A small multi-label image tagger, trained from scratch.
Model: 24-pixel images, arch convnext, norm rmsnorm, activation relu, patch size [2, 2], layers 6, width 160.
Training: adamw at rate 0.0011, 40000 steps, batches of 128.
Rows from block 2 of a small multi-label image tagger, named by matrix and row number. Rows with one number belong to one neuron. Each number is 200 + 30 x the weight over its row's rms, rounded and kept within 0 to 999. All counts start at 0. After the name is the row's rms in percent of the matrix's.
After each neuron's rows are labels from the 100 images, of 14976, where the neuron reaches its highest value: "colour at peak" is the nearest of a few named colours to the mean colour under the peak. Only what is clearly more common there than usual is listed. The data: aerial photos of the United States (SatlasPretrain).
# fc1: MLP up (model.blocks.2.mlp.fc1.weight, 960x160), inputs 80-159
# fc2: MLP down (model.blocks.2.mlp.fc2.weight, 160x960, transposed), outputs 80-159

fc1.521,097,200,200,207,200,200,200,200,161,207,230,226,145,200,230,204,262,158,200,232,200,218,207,200,176,193,186,200,200,224,200,195,156,200,223,192,143,200,200,200,175,193,200,200,200,143,175,164,222,226,163,169,228,157,200,191,149,221,194,154,200,226,225,200,242,200,165,224,194,169,200,200,249,187,218,200,241,219,200,183,203
fc2.521,099,200,173,200,200,168,256,200,264,215,200,200,204,200,233,187,200,175,200,200,180,231,146,307,168,200,200,145,199,186,187,220,210,200,267,167,252,169,200,237,191,191,246,200,258,243,177,233,213,200,218,200,213,200,200,224,211,148,200,200,200,200,200,207,200,225,132,187,185,169,243,172,200,200,238,270,230,200,173,212,200
colour at peak: brown

fc1.731,104,207,210,219,241,205,198,166,200,225,226,233,200,200,183,200,228,200,243,254,171,186,219,232,187,126,200,200,239,203,148,203,226,116,197,200,222,217,225,185,230,200,200,215,200,264,200,200,250,130,198,200,200,193,245,200,200,234,200,200,200,200,200,200,140,184,221,280,228,200,200,199,269,177,193,200,211,217,201,135,156
fc2.731,125,232,200,200,200,200,200,282,110,200,189,192,207,136,194,190,129,200,150,247,171,182,210,199,224,223,200,206,223,266,198,155,205,181,149,199,139,200,231,186,139,180,200,176,211,236,255,207,211,200,200,184,202,208,160,200,245,200,227,210,200,220,189,200,225,207,230,152,247,146,236,181,134,174,200,200,232,168,208,169,256
colour at peak: grey

fc1.549,111,207,200,200,200,200,217,119,200,200,97,237,200,195,170,221,275,158,213,222,180,227,204,200,204,176,117,180,180,200,161,200,188,200,195,200,251,202,182,207,211,179,142,200,200,241,175,179,231,218,186,200,228,181,200,222,213,200,186,146,263,200,210,218,175,170,220,200,170,183,222,200,269,204,200,169,200,193,200,200,181
fc2.549,106,237,162,200,207,156,200,163,200,200,200,218,187,205,193,200,173,295,156,200,200,209,241,245,200,243,187,177,200,200,251,200,174,227,188,226,213,161,170,220,200,254,257,200,158,195,232,200,194,200,218,200,237,255,200,200,228,125,186,200,228,141,151,212,191,256,200,235,249,200,202,139,248,200,192,200,236,227,200,143,200
colour at peak: brown

fc1.528,101,170,164,188,169,200,183,279,222,200,224,200,162,192,200,200,186,200,173,139,155,200,236,200,159,242,200,189,243,251,200,248,127,230,189,156,200,200,275,167,200,192,195,202,244,200,246,260,237,200,191,147,226,170,200,200,131,181,232,200,137,176,200,200,200,210,251,200,180,200,200,181,200,200,214,284,200,144,200,200,208
fc2.528,114,200,236,145,220,195,200,228,200,244,207,228,216,169,261,205,259,151,229,180,200,212,200,189,172,176,203,168,200,191,185,186,226,211,220,200,190,239,175,205,246,206,200,237,193,205,227,200,182,229,168,245,200,181,200,249,200,221,234,167,188,172,200,109,132,224,152,264,236,198,165,232,200,200,200,165,200,281,200,188,162
colour at peak: pink

fc1.134,103,200,211,134,198,159,159,200,200,207,200,200,178,223,213,175,232,206,213,200,214,200,165,200,215,149,224,200,211,220,225,238,146,200,200,222,233,202,216,171,249,200,215,149,260,200,200,202,188,195,241,267,266,192,228,222,183,200,208,269,158,222,145,325,218,200,225,182,221,200,200,187,200,237,200,207,253,200,200,193,217
fc2.134,114,200,224,200,200,198,209,190,195,200,208,200,225,138,231,119,201,200,200,200,176,287,225,187,159,194,216,212,186,200,200,200,259,249,200,164,209,239,200,217,183,237,211,200,200,230,200,213,175,222,203,267,200,183,179,201,190,200,164,200,208,169,152,170,200,200,200,228,264,210,143,195,219,178,161,200,266,197,169,150,256
colour at peak: grey

fc1.85,107,200,173,226,200,257,221,209,272,198,224,230,181,200,200,200,138,254,219,148,141,246,223,200,149,240,192,200,157,286,200,158,128,140,179,210,237,170,206,161,159,164,213,200,167,174,236,200,200,198,151,205,260,201,153,232,191,205,200,200,200,194,199,267,163,174,257,206,178,209,200,200,188,190,200,183,137,203,220,182,181
fc2.85,106,200,164,182,200,200,248,200,200,230,242,181,233,174,237,200,136,217,189,200,200,233,186,155,206,185,211,130,200,257,217,200,231,234,200,177,148,285,159,180,185,200,199,200,242,200,175,200,200,200,200,202,208,200,165,226,200,253,309,158,200,135,200,134,192,252,200,270,209,200,136,200,160,200,200,200,206,200,193,221,142
colour at peak: grey

fc1.269,082,201,166,275,133,200,200,181,167,200,165,200,200,166,180,222,224,200,200,171,200,200,200,200,187,248,200,200,153,200,219,200,200,186,200,142,200,220,220,169,150,191,190,296,194,200,200,154,229,162,249,193,226,200,169,186,200,149,205,200,200,221,205,214,200,217,231,200,242,233,149,250,149,200,184,200,200,195,215,194,141
fc2.269,084,263,200,202,237,200,200,250,157,222,256,151,187,200,258,254,226,200,200,200,200,178,173,200,176,230,215,200,237,200,200,149,200,284,200,219,182,204,200,200,200,200,200,200,200,200,179,245,200,200,183,276,200,213,200,249,185,200,273,200,200,200,200,146,210,244,176,200,202,230,200,200,219,182,200,200,214,200,111,200,189
colour at peak: grey

fc1.383,101,200,189,153,220,200,200,169,200,156,200,238,240,200,200,237,244,200,163,229,163,138,222,243,177,195,138,140,200,175,161,200,244,200,200,201,200,200,208,200,149,226,266,200,241,200,241,200,185,168,215,187,196,181,228,200,200,200,253,191,230,183,200,200,191,152,226,208,227,200,187,225,240,209,200,189,177,169,245,200,200
fc2.383,093,163,164,203,201,186,200,185,170,186,200,231,201,222,221,200,238,178,244,177,172,192,200,184,185,200,222,305,159,200,218,200,200,211,173,177,196,200,230,204,213,193,169,160,216,232,200,287,217,257,215,183,161,202,224,200,200,153,188,232,200,164,170,195,231,200,179,244,254,192,150,143,217,200,201,200,200,181,205,234,182
colour at peak: grey

fc1.551,115,200,252,238,179,217,239,200,200,223,202,200,136,183,272,160,200,136,160,183,200,185,176,188,167,200,169,157,188,244,246,270,185,259,200,188,137,199,168,200,252,215,196,200,179,150,200,200,228,200,179,144,200,179,233,200,245,189,200,206,200,200,238,255,152,200,200,192,179,177,200,173,200,200,169,241,202,190,176,195,174
fc2.551,124,152,204,231,219,131,200,200,200,144,240,200,214,239,205,185,221,235,191,200,261,192,255,200,159,200,200,200,223,200,237,247,205,195,213,235,285,215,201,163,199,212,240,189,147,157,244,211,209,175,200,182,200,170,168,200,186,163,156,200,223,188,165,279,228,168,200,220,184,200,195,158,200,190,179,213,141,158,253,182,157
colour at peak: grey

fc1.648,102,252,238,177,163,200,200,214,200,200,211,200,200,167,232,149,251,264,200,200,200,200,250,200,178,220,223,163,243,161,203,200,231,210,166,172,256,200,182,186,251,228,144,239,212,241,200,184,219,200,192,201,200,177,200,200,227,200,200,165,211,155,182,200,195,259,224,219,200,224,218,176,220,193,148,183,187,200,231,160,200
fc2.648,100,191,179,259,232,169,211,200,200,200,226,225,229,200,200,200,200,208,200,159,165,193,197,169,200,200,214,183,168,200,236,184,200,165,206,200,217,145,200,205,251,200,173,179,217,130,208,243,200,176,251,151,174,181,200,208,200,200,200,228,182,200,195,200,185,222,187,226,129,201,142,159,203,163,162,197,200,185,204,200,173
colour at peak: grey

fc1.721,026,200,191,200,200,165,200,200,160,150,154,200,200,200,256,144,200,200,150,211,200,184,207,172,153,204,192,134,200,200,240,202,213,200,200,161,200,200,200,167,200,200,162,256,200,200,188,144,241,173,243,171,170,153,205,223,200,172,200,200,150,234,108,276,250,238,185,238,199,200,191,211,215,201,247,208,200,200,188,200,152
fc2.721,014,200,200,200,200,76,181,200,172,200,228,200,200,200,200,200,200,200,205,200,200,200,200,177,200,263,200,101,200,200,200,200,219,200,374,200,290,200,200,179,175,94,200,200,200,200,200,200,200,200,200,200,193,173,200,303,200,200,200,200,169,200,200,274,200,200,200,200,200,200,200,200,200,200,200,200,200,200,200,200,200
colour at peak: grey

fc1.382,111,200,200,126,205,200,241,200,200,200,250,155,255,183,244,200,200,200,216,220,184,200,183,181,187,200,151,200,200,254,227,252,220,131,200,200,200,200,200,182,200,187,212,237,237,202,159,181,212,202,228,153,217,186,242,200,200,168,189,219,142,257,193,200,200,187,200,226,200,200,131,259,186,201,228,200,237,193,239,195,184
fc2.382,108,153,226,200,200,176,200,200,257,235,200,245,171,147,230,163,200,233,200,153,200,288,126,214,176,260,144,200,163,200,207,248,222,269,187,196,251,214,200,236,210,200,200,177,183,182,214,226,200,168,200,174,200,158,200,184,231,163,200,231,193,177,150,222,142,144,214,200,200,200,166,200,200,148,192,200,200,247,200,175,213
colour at peak: grey

fc1.707,101,203,185,237,173,200,200,178,170,170,170,175,275,203,200,191,177,175,200,200,175,200,200,221,200,200,166,200,200,161,232,153,189,197,165,169,248,226,238,166,200,198,200,200,246,200,279,237,200,161,205,208,200,190,228,276,250,200,200,200,171,233,207,204,151,228,179,200,212,205,200,230,221,172,235,200,189,193,196,229,188
fc2.707,098,205,187,302,192,200,206,200,148,159,200,200,187,200,175,156,217,220,200,199,145,233,218,264,200,200,200,220,261,200,200,200,124,230,169,200,238,200,199,200,178,278,231,200,221,183,188,215,200,206,200,186,254,200,157,200,173,200,200,217,163,200,200,200,200,200,223,200,274,142,181,228,206,181,221,216,200,146,227,228,200
colour at peak: grey

fc1.437,093,185,268,245,146,224,200,125,231,200,164,159,157,197,157,229,211,240,183,246,270,200,198,253,200,151,230,229,200,210,200,167,200,200,176,200,215,186,207,179,217,211,254,248,162,190,214,203,233,200,200,200,204,163,170,191,221,226,200,177,213,227,200,207,263,175,182,200,200,255,221,219,169,153,211,158,199,200,235,200,200
fc2.437,091,119,200,233,200,222,200,200,252,229,213,177,160,200,198,200,197,215,200,136,222,205,198,210,209,200,200,175,200,194,200,200,217,200,200,180,167,200,177,224,200,200,200,138,238,204,160,216,181,200,181,182,265,189,198,210,162,200,239,200,200,214,212,213,152,159,200,225,150,200,200,144,211,200,200,208,200,225,212,200,174
colour at peak: grey

fc1.146,104,155,227,227,163,218,195,200,189,220,234,200,200,200,181,200,186,174,248,262,208,187,273,240,233,138,200,171,149,209,196,188,144,222,170,200,227,205,235,180,213,180,242,200,154,157,200,119,209,200,187,219,200,223,201,160,239,200,200,240,192,197,162,283,203,147,200,145,213,200,200,200,244,169,200,209,200,200,200,205,200
fc2.146,106,217,200,200,200,239,222,235,200,223,201,200,240,177,164,225,179,166,200,200,187,190,202,200,223,229,205,225,225,157,219,169,233,163,205,246,197,142,189,200,155,200,206,194,122,242,253,195,200,290,200,152,205,227,200,238,207,221,208,169,200,200,200,166,200,194,154,124,182,233,171,200,212,170,206,252,169,154,128,200,204
colour at peak: grey

fc1.53,075,200,195,202,161,222,200,163,160,135,200,200,230,200,221,163,207,164,166,182,200,206,149,233,200,200,186,149,200,200,200,200,208,159,189,200,197,200,188,179,239,222,208,200,222,149,200,184,259,127,200,200,200,158,209,200,200,200,194,200,282,227,200,209,250,200,200,200,200,198,163,200,244,227,200,200,200,264,200,200,211
fc2.53,069,200,180,223,200,181,200,200,171,154,200,196,221,212,200,200,200,200,190,200,242,210,225,202,191,185,190,200,200,244,242,240,200,175,207,251,200,200,270,156,200,263,200,197,200,255,194,218,145,262,200,200,192,214,171,203,200,200,200,200,275,200,176,228,200,200,240,200,200,241,152,200,204,200,200,201,193,188,173,200,168
colour at peak: pink

fc1.523,103,203,200,200,214,200,200,145,219,200,229,259,200,200,172,232,202,230,177,224,186,237,176,193,136,225,197,227,268,200,200,220,209,144,266,200,200,241,193,200,250,189,243,264,200,258,182,156,200,190,178,200,250,200,152,225,200,226,200,200,254,200,215,200,203,219,150,183,214,156,221,165,200,200,184,181,223,200,205,200,206
fc2.523,093,286,179,220,235,202,211,216,154,218,196,172,200,156,234,149,191,210,112,200,184,200,238,200,261,196,178,180,217,255,225,208,220,209,200,182,220,174,230,215,214,225,156,215,283,209,222,198,147,239,183,200,229,200,203,207,142,197,200,225,206,182,188,200,200,200,215,234,200,200,200,157,131,200,194,200,200,224,162,198,229
colour at peak: grey

fc1.476,096,169,203,190,200,188,146,200,200,200,224,165,220,205,102,286,151,166,200,235,200,189,256,214,183,200,119,234,148,183,160,151,183,200,200,200,188,275,244,178,218,202,189,200,200,249,200,200,242,200,178,219,223,200,200,200,243,245,232,200,252,253,200,200,200,152,152,179,234,254,200,266,218,184,201,200,185,239,233,200,179
fc2.476,085,165,200,171,211,200,200,200,230,157,200,233,197,200,200,200,200,227,200,239,200,204,190,259,200,147,249,200,200,155,184,200,200,241,208,196,277,205,166,200,204,200,211,205,200,200,168,263,200,200,200,200,257,153,241,200,190,150,188,127,200,200,120,225,200,219,200,152,147,199,200,139,206,203,204,230,153,227,211,200,200
colour at peak: grey

fc1.413,085,268,188,205,200,200,145,186,181,184,157,200,217,200,200,200,200,252,232,200,179,206,200,200,200,235,202,212,200,200,141,247,200,200,140,154,257,144,237,207,213,241,200,200,219,140,233,242,172,206,265,124,214,237,188,175,228,239,218,162,182,155,172,199,239,236,200,200,200,211,200,193,204,171,204,173,200,192,249,212,215
fc2.413,088,200,200,155,199,184,200,198,198,234,200,194,171,229,214,242,200,214,200,257,233,204,161,177,195,187,157,239,195,177,141,191,200,200,245,198,159,201,209,180,234,150,200,170,200,200,200,147,200,153,156,149,200,249,176,216,200,270,223,170,165,166,234,237,130,168,202,212,200,238,200,200,188,267,216,181,200,215,200,146,201
colour at peak: grey

fc1.358,104,169,200,154,126,195,268,197,262,200,233,196,201,200,211,214,200,215,200,170,186,239,200,270,238,192,216,200,202,258,134,200,180,200,195,184,240,137,250,164,200,157,235,200,240,170,184,200,258,182,115,165,196,225,200,224,200,174,239,204,162,200,200,194,200,205,217,189,150,169,196,187,200,200,209,196,195,179,231,145,197
fc2.358,105,200,148,200,200,200,194,200,200,246,240,154,229,200,236,200,150,195,200,183,220,200,163,185,200,200,173,161,265,197,200,120,225,201,164,257,202,178,183,200,198,218,125,200,200,231,262,200,220,239,148,227,200,200,189,221,200,213,238,138,200,185,181,200,172,221,210,219,148,245,200,217,147,186,134,178,254,217,200,200,154
colour at peak: pink

fc1.381,093,250,200,200,200,200,224,213,146,243,251,200,200,166,221,199,190,212,200,194,106,200,200,200,158,200,126,144,150,238,219,237,171,227,200,187,200,209,200,228,148,200,200,163,200,235,200,143,200,200,265,237,220,200,200,189,200,200,180,219,133,200,176,247,200,218,218,227,283,140,208,200,200,200,240,200,200,201,200,182,200
fc2.381,091,200,145,208,217,137,157,259,200,226,194,220,134,200,200,164,194,200,219,125,253,258,160,141,200,153,200,184,258,200,200,200,171,200,200,200,208,200,188,178,171,200,200,219,200,236,200,198,200,220,189,209,270,200,200,200,269,201,193,234,239,200,177,182,228,200,197,195,200,200,200,200,200,191,200,173,225,200,206,200,204
colour at peak: grey

fc1.56,095,259,200,177,215,164,220,222,200,217,233,190,200,237,200,227,266,200,200,183,152,200,196,179,191,210,205,204,229,188,200,216,200,200,152,195,177,200,170,243,225,247,259,200,202,121,150,201,166,200,223,175,246,172,299,250,192,179,176,250,230,214,220,206,154,153,228,200,189,168,156,200,213,200,243,137,147,243,200,180,200
fc2.56,100,234,164,241,161,222,215,148,200,200,231,200,200,200,200,122,200,151,200,162,107,200,200,169,157,230,194,168,200,200,152,212,205,188,175,188,200,218,241,244,200,278,164,242,213,166,162,203,159,213,175,200,195,200,174,169,200,209,260,209,241,242,200,235,186,200,168,231,188,140,199,200,206,205,211,200,199,204,215,247,258
colour at peak: brown

fc1.231,107,200,200,200,209,200,231,166,158,218,199,260,200,175,200,135,200,157,228,180,162,200,190,153,190,209,200,200,207,200,277,184,187,197,151,200,249,253,173,208,200,174,263,261,231,222,144,208,200,219,199,187,187,200,258,200,142,132,144,236,234,214,231,183,219,200,180,200,214,237,227,200,184,165,200,223,202,200,150,200,200
fc2.231,104,200,200,200,213,215,185,200,163,264,166,200,187,226,182,200,139,207,198,220,191,163,245,213,200,226,187,207,175,190,200,190,179,172,193,200,202,188,150,200,222,168,203,153,138,200,241,196,204,230,105,159,200,210,182,200,217,169,228,200,188,184,200,167,168,227,259,200,180,229,251,200,242,185,219,297,166,200,195,111,244
colour at peak: grey

fc1.441,104,200,200,170,201,200,185,229,165,180,208,234,177,200,239,162,200,146,204,188,192,238,277,175,176,200,200,194,154,216,200,172,150,200,200,200,200,200,200,189,251,183,200,193,132,145,221,200,183,212,137,200,215,177,244,200,192,200,200,178,200,170,219,211,200,107,157,200,200,200,200,194,287,200,224,200,196,175,189,200,200
fc2.441,099,180,153,211,173,128,200,162,241,237,200,172,215,198,200,257,176,200,193,187,172,274,200,244,163,200,200,200,189,162,144,225,198,261,178,200,235,200,200,246,212,226,200,200,275,200,200,224,187,200,255,200,241,170,174,213,200,215,200,200,256,166,200,241,206,225,186,233,187,144,209,200,229,233,200,202,200,221,200,242,237
colour at peak: brown

fc1.324,103,200,168,178,180,200,208,200,238,173,177,255,200,164,200,200,200,224,200,172,200,170,200,200,200,173,186,219,162,200,200,235,152,200,246,200,254,200,220,200,253,160,242,168,200,190,242,200,202,160,160,138,207,200,185,200,142,218,184,200,190,258,200,211,209,150,238,177,172,200,200,200,200,164,220,133,165,221,166,200,227
fc2.324,104,200,294,173,200,126,168,224,200,214,127,184,200,274,123,244,163,199,231,242,200,200,236,200,200,200,144,201,200,200,181,219,200,208,200,233,200,200,200,178,195,167,200,203,241,200,202,166,200,249,185,151,200,200,165,204,186,200,200,200,200,165,200,209,200,200,200,202,166,200,200,193,242,202,174,211,200,178,233,200,224
colour at peak: pink

fc1.503,105,200,200,218,232,215,192,270,200,200,179,200,196,235,200,156,225,200,230,277,176,200,211,167,201,227,261,176,200,188,200,200,201,241,159,174,200,149,159,200,246,201,163,215,185,178,200,200,246,200,189,239,265,229,200,255,147,126,164,200,200,168,200,226,200,226,128,230,190,214,200,228,233,215,149,140,200,215,187,159,164
fc2.503,100,264,171,183,229,200,212,181,241,231,233,195,200,245,200,165,200,200,195,173,156,200,200,200,213,200,200,215,221,173,200,200,175,200,177,234,165,163,174,271,234,161,183,164,213,239,175,200,179,200,200,200,233,228,200,153,220,234,200,200,168,223,200,179,224,186,170,160,200,200,173,169,208,197,274,161,200,232,200,180,252
colour at peak: grey

fc1.163,099,144,219,242,204,166,187,203,221,200,167,200,204,236,244,133,200,196,156,207,239,147,200,159,135,153,200,163,222,184,181,200,165,200,239,190,229,200,226,134,252,220,173,200,175,250,200,200,239,200,217,144,220,200,250,200,224,160,190,200,200,182,178,257,165,200,200,158,195,191,173,200,184,270,192,200,171,175,200,224,97
fc2.163,112,146,226,246,220,184,200,195,221,247,255,184,180,249,200,200,200,280,200,181,200,177,210,183,200,200,195,202,251,220,200,214,142,157,206,264,200,179,218,139,251,218,221,200,234,201,211,200,196,179,170,179,200,200,229,176,212,225,200,184,167,155,160,238,218,207,226,218,213,211,200,200,192,200,262,160,203,200,227,200,200
colour at peak: grey

fc1.461,105,208,163,193,107,220,200,200,200,183,257,219,162,200,201,200,169,174,153,171,173,200,212,232,120,225,200,200,200,220,147,242,216,192,186,167,177,187,224,174,237,202,201,243,214,212,200,230,231,200,168,199,200,200,187,187,146,185,200,200,164,233,192,149,224,236,227,200,200,247,200,200,141,178,228,240,197,104,200,233,200
fc2.461,118,202,270,181,254,235,200,200,229,248,224,200,200,169,207,249,224,178,200,207,259,173,208,205,149,200,200,188,200,200,134,177,249,255,216,232,148,200,180,218,223,176,148,219,200,229,200,200,200,200,215,272,200,182,196,244,167,231,217,182,137,164,224,191,148,233,200,246,223,200,167,257,215,178,210,146,200,200,198,168,158
colour at peak: pink

fc1.372,110,252,188,207,181,164,189,189,200,172,200,192,252,134,200,200,196,179,200,200,200,200,200,210,200,200,175,200,173,254,227,257,186,237,173,200,206,257,223,200,200,200,219,155,165,200,159,180,197,150,211,207,247,200,200,215,177,224,200,200,162,264,209,200,200,188,164,200,192,221,209,235,178,200,158,258,224,208,176,201,132
fc2.372,110,237,200,163,202,135,200,207,200,180,231,181,200,168,246,248,200,221,195,200,235,251,200,200,168,231,232,166,265,224,213,200,236,200,218,176,200,200,200,246,194,206,178,200,258,138,199,176,200,189,254,219,200,197,200,233,211,200,201,200,196,200,177,139,204,257,211,249,200,192,200,195,200,227,135,200,263,199,171,208,236
colour at peak: grey

fc1.562,097,167,238,231,193,200,204,132,200,194,181,150,200,173,142,220,200,112,200,219,251,169,200,200,200,200,165,200,276,166,235,158,249,196,162,199,203,200,200,179,190,200,139,220,253,200,210,187,290,177,172,200,224,200,209,218,228,232,200,230,246,200,185,203,200,193,189,200,200,255,200,224,200,200,203,131,200,262,200,200,235
fc2.562,093,226,225,189,237,140,200,231,201,241,200,200,200,195,231,237,220,200,200,200,223,245,219,200,200,152,224,149,200,166,139,200,184,225,200,200,200,183,200,260,149,200,203,200,271,200,230,256,206,218,200,232,217,200,200,244,175,164,200,245,189,200,200,164,153,210,178,269,215,244,200,217,200,206,200,196,192,195,141,200,200
colour at peak: grey

fc1.674,105,200,173,159,228,189,200,250,200,110,279,199,244,200,181,215,200,202,219,200,242,200,204,246,200,201,229,215,200,200,200,200,150,194,228,230,200,157,191,200,200,183,203,200,222,218,156,139,246,207,200,187,200,200,251,208,178,140,224,183,162,200,188,208,231,154,200,220,186,161,180,248,170,242,242,247,241,160,265,202,171
fc2.674,097,200,181,189,239,146,234,215,158,171,200,235,200,223,206,185,160,262,177,256,216,236,171,207,224,208,145,221,250,215,213,188,212,210,200,177,234,200,203,266,173,200,200,131,158,157,200,200,168,191,200,207,192,181,200,200,200,144,200,255,229,200,150,168,200,211,165,200,181,218,204,200,191,150,196,166,228,188,140,222,254
colour at peak: pink

fc1.92,097,233,195,218,261,200,175,183,237,200,141,208,174,227,231,155,178,200,190,169,246,158,206,177,66,200,112,184,182,156,176,200,200,231,207,198,173,256,189,200,229,214,164,240,233,200,200,158,200,216,206,200,200,213,195,224,200,200,200,190,200,247,220,223,229,225,162,200,200,240,200,224,217,261,200,200,227,200,200,240,147
fc2.92,095,235,227,258,252,250,118,200,120,200,200,212,162,224,227,148,235,260,195,158,200,200,236,224,260,200,200,200,268,233,206,200,200,147,133,200,203,200,174,224,178,200,216,218,175,200,193,217,180,203,200,224,185,200,200,226,202,182,235,200,200,198,200,169,200,206,181,230,219,169,167,200,191,183,159,179,252,163,157,149,239
colour at peak: brown

fc1.89,104,156,200,189,200,200,170,247,189,229,172,174,200,163,193,200,200,214,200,200,139,200,270,173,203,225,200,200,207,216,184,216,190,238,182,197,209,169,273,220,200,240,160,200,226,214,195,224,209,211,200,231,260,188,242,219,211,213,209,204,201,226,157,200,193,141,228,206,200,200,200,216,180,224,200,200,172,193,233,211,200
fc2.89,096,229,164,161,195,206,200,200,208,210,273,200,200,161,201,200,200,155,195,172,209,200,138,179,205,171,153,156,200,191,182,148,216,220,161,237,193,192,135,252,203,200,200,200,200,253,200,232,156,220,200,234,194,252,158,211,171,226,269,185,200,150,231,153,186,199,184,200,210,197,153,200,200,182,209,200,200,195,200,200,218
colour at peak: grey

fc1.93,080,200,172,200,222,200,193,169,200,200,243,190,200,129,200,200,227,224,189,200,225,205,200,196,200,181,188,220,250,161,200,201,159,181,200,188,153,200,229,169,188,182,200,174,219,175,200,145,220,200,200,245,200,200,200,172,230,156,200,315,239,200,206,217,215,200,200,200,190,200,200,200,235,200,218,219,200,200,200,200,214
fc2.93,089,193,200,200,197,253,200,165,255,245,215,200,215,189,200,157,244,200,209,218,189,285,181,150,205,149,200,203,203,157,226,224,200,207,200,151,200,221,134,351,217,220,152,200,244,187,200,200,93,200,232,230,200,190,200,191,153,185,238,231,200,204,200,156,223,250,200,213,200,179,200,260,159,200,200,200,200,200,200,200,200
colour at peak: brown

fc1.214,100,187,200,200,200,200,246,271,261,200,164,161,201,200,193,221,200,231,173,235,200,200,200,222,234,200,200,200,200,223,217,226,200,200,163,200,173,200,225,188,200,235,185,166,216,156,170,200,224,203,155,200,151,200,225,225,306,217,192,227,243,232,139,200,293,180,241,169,200,200,227,200,194,192,227,190,170,192,203,234,200
fc2.214,099,228,195,201,200,200,249,251,201,200,184,200,216,200,196,200,200,200,223,212,272,236,155,169,200,218,220,239,200,200,200,233,153,235,200,200,200,231,200,205,157,175,232,217,174,174,200,222,200,156,194,154,220,200,200,200,228,160,200,175,267,227,218,200,155,169,243,200,160,200,211,200,227,164,220,203,200,237,200,224,183
colour at peak: pink

fc1.708,099,184,183,186,162,255,177,200,231,200,200,241,199,200,200,206,252,229,134,200,200,170,254,200,185,161,177,257,222,226,154,200,253,201,197,200,200,235,226,151,231,172,203,211,200,241,180,179,244,183,200,205,271,211,247,215,198,200,201,200,219,200,200,211,177,178,200,191,158,173,152,185,169,257,169,154,200,153,200,149,137
fc2.708,105,200,192,231,253,212,173,200,200,248,200,235,136,242,168,232,200,221,200,211,200,161,216,141,200,200,206,200,233,200,200,180,170,190,206,257,180,158,200,198,257,200,146,148,219,234,213,200,219,200,158,169,200,227,200,166,177,228,258,171,180,160,193,244,200,220,301,217,200,200,200,221,185,216,227,200,210,221,232,200,200
colour at peak: grey

fc1.137,096,223,142,200,248,180,200,279,200,206,212,275,200,200,200,200,200,170,229,200,200,200,252,210,210,229,200,192,181,219,226,200,136,200,200,200,193,200,229,157,166,139,200,199,247,220,200,158,224,210,127,201,213,200,177,200,200,200,200,163,201,211,200,200,254,200,158,200,181,200,246,197,288,187,201,232,246,185,200,200,158
fc2.137,091,192,204,174,200,160,200,156,195,200,241,200,200,188,200,200,222,200,200,200,163,201,200,244,200,209,175,187,235,200,243,230,203,179,238,200,236,172,200,267,252,246,216,203,200,167,193,232,226,200,274,200,201,222,200,200,148,176,188,155,200,200,225,255,228,200,200,199,188,200,252,200,199,224,200,200,200,232,200,124,200
colour at peak: brown

fc1.272,102,225,158,111,200,200,159,200,176,190,256,200,196,200,230,165,179,200,205,160,136,172,212,195,215,200,200,183,151,167,191,110,216,227,239,200,216,200,200,191,190,200,305,135,210,178,225,233,218,178,229,214,235,200,172,208,218,173,206,160,200,189,198,232,159,194,200,200,171,161,200,200,183,220,173,236,153,232,204,246,200
fc2.272,089,200,217,200,165,200,269,200,193,179,200,200,213,200,206,200,211,200,228,223,200,200,200,200,136,200,228,240,252,186,200,242,233,200,200,142,204,249,200,247,185,204,189,261,213,225,194,226,222,139,200,183,196,210,230,173,200,200,200,175,178,200,233,200,200,227,151,185,200,200,200,240,200,258,181,190,209,263,237,317,200
colour at peak: grey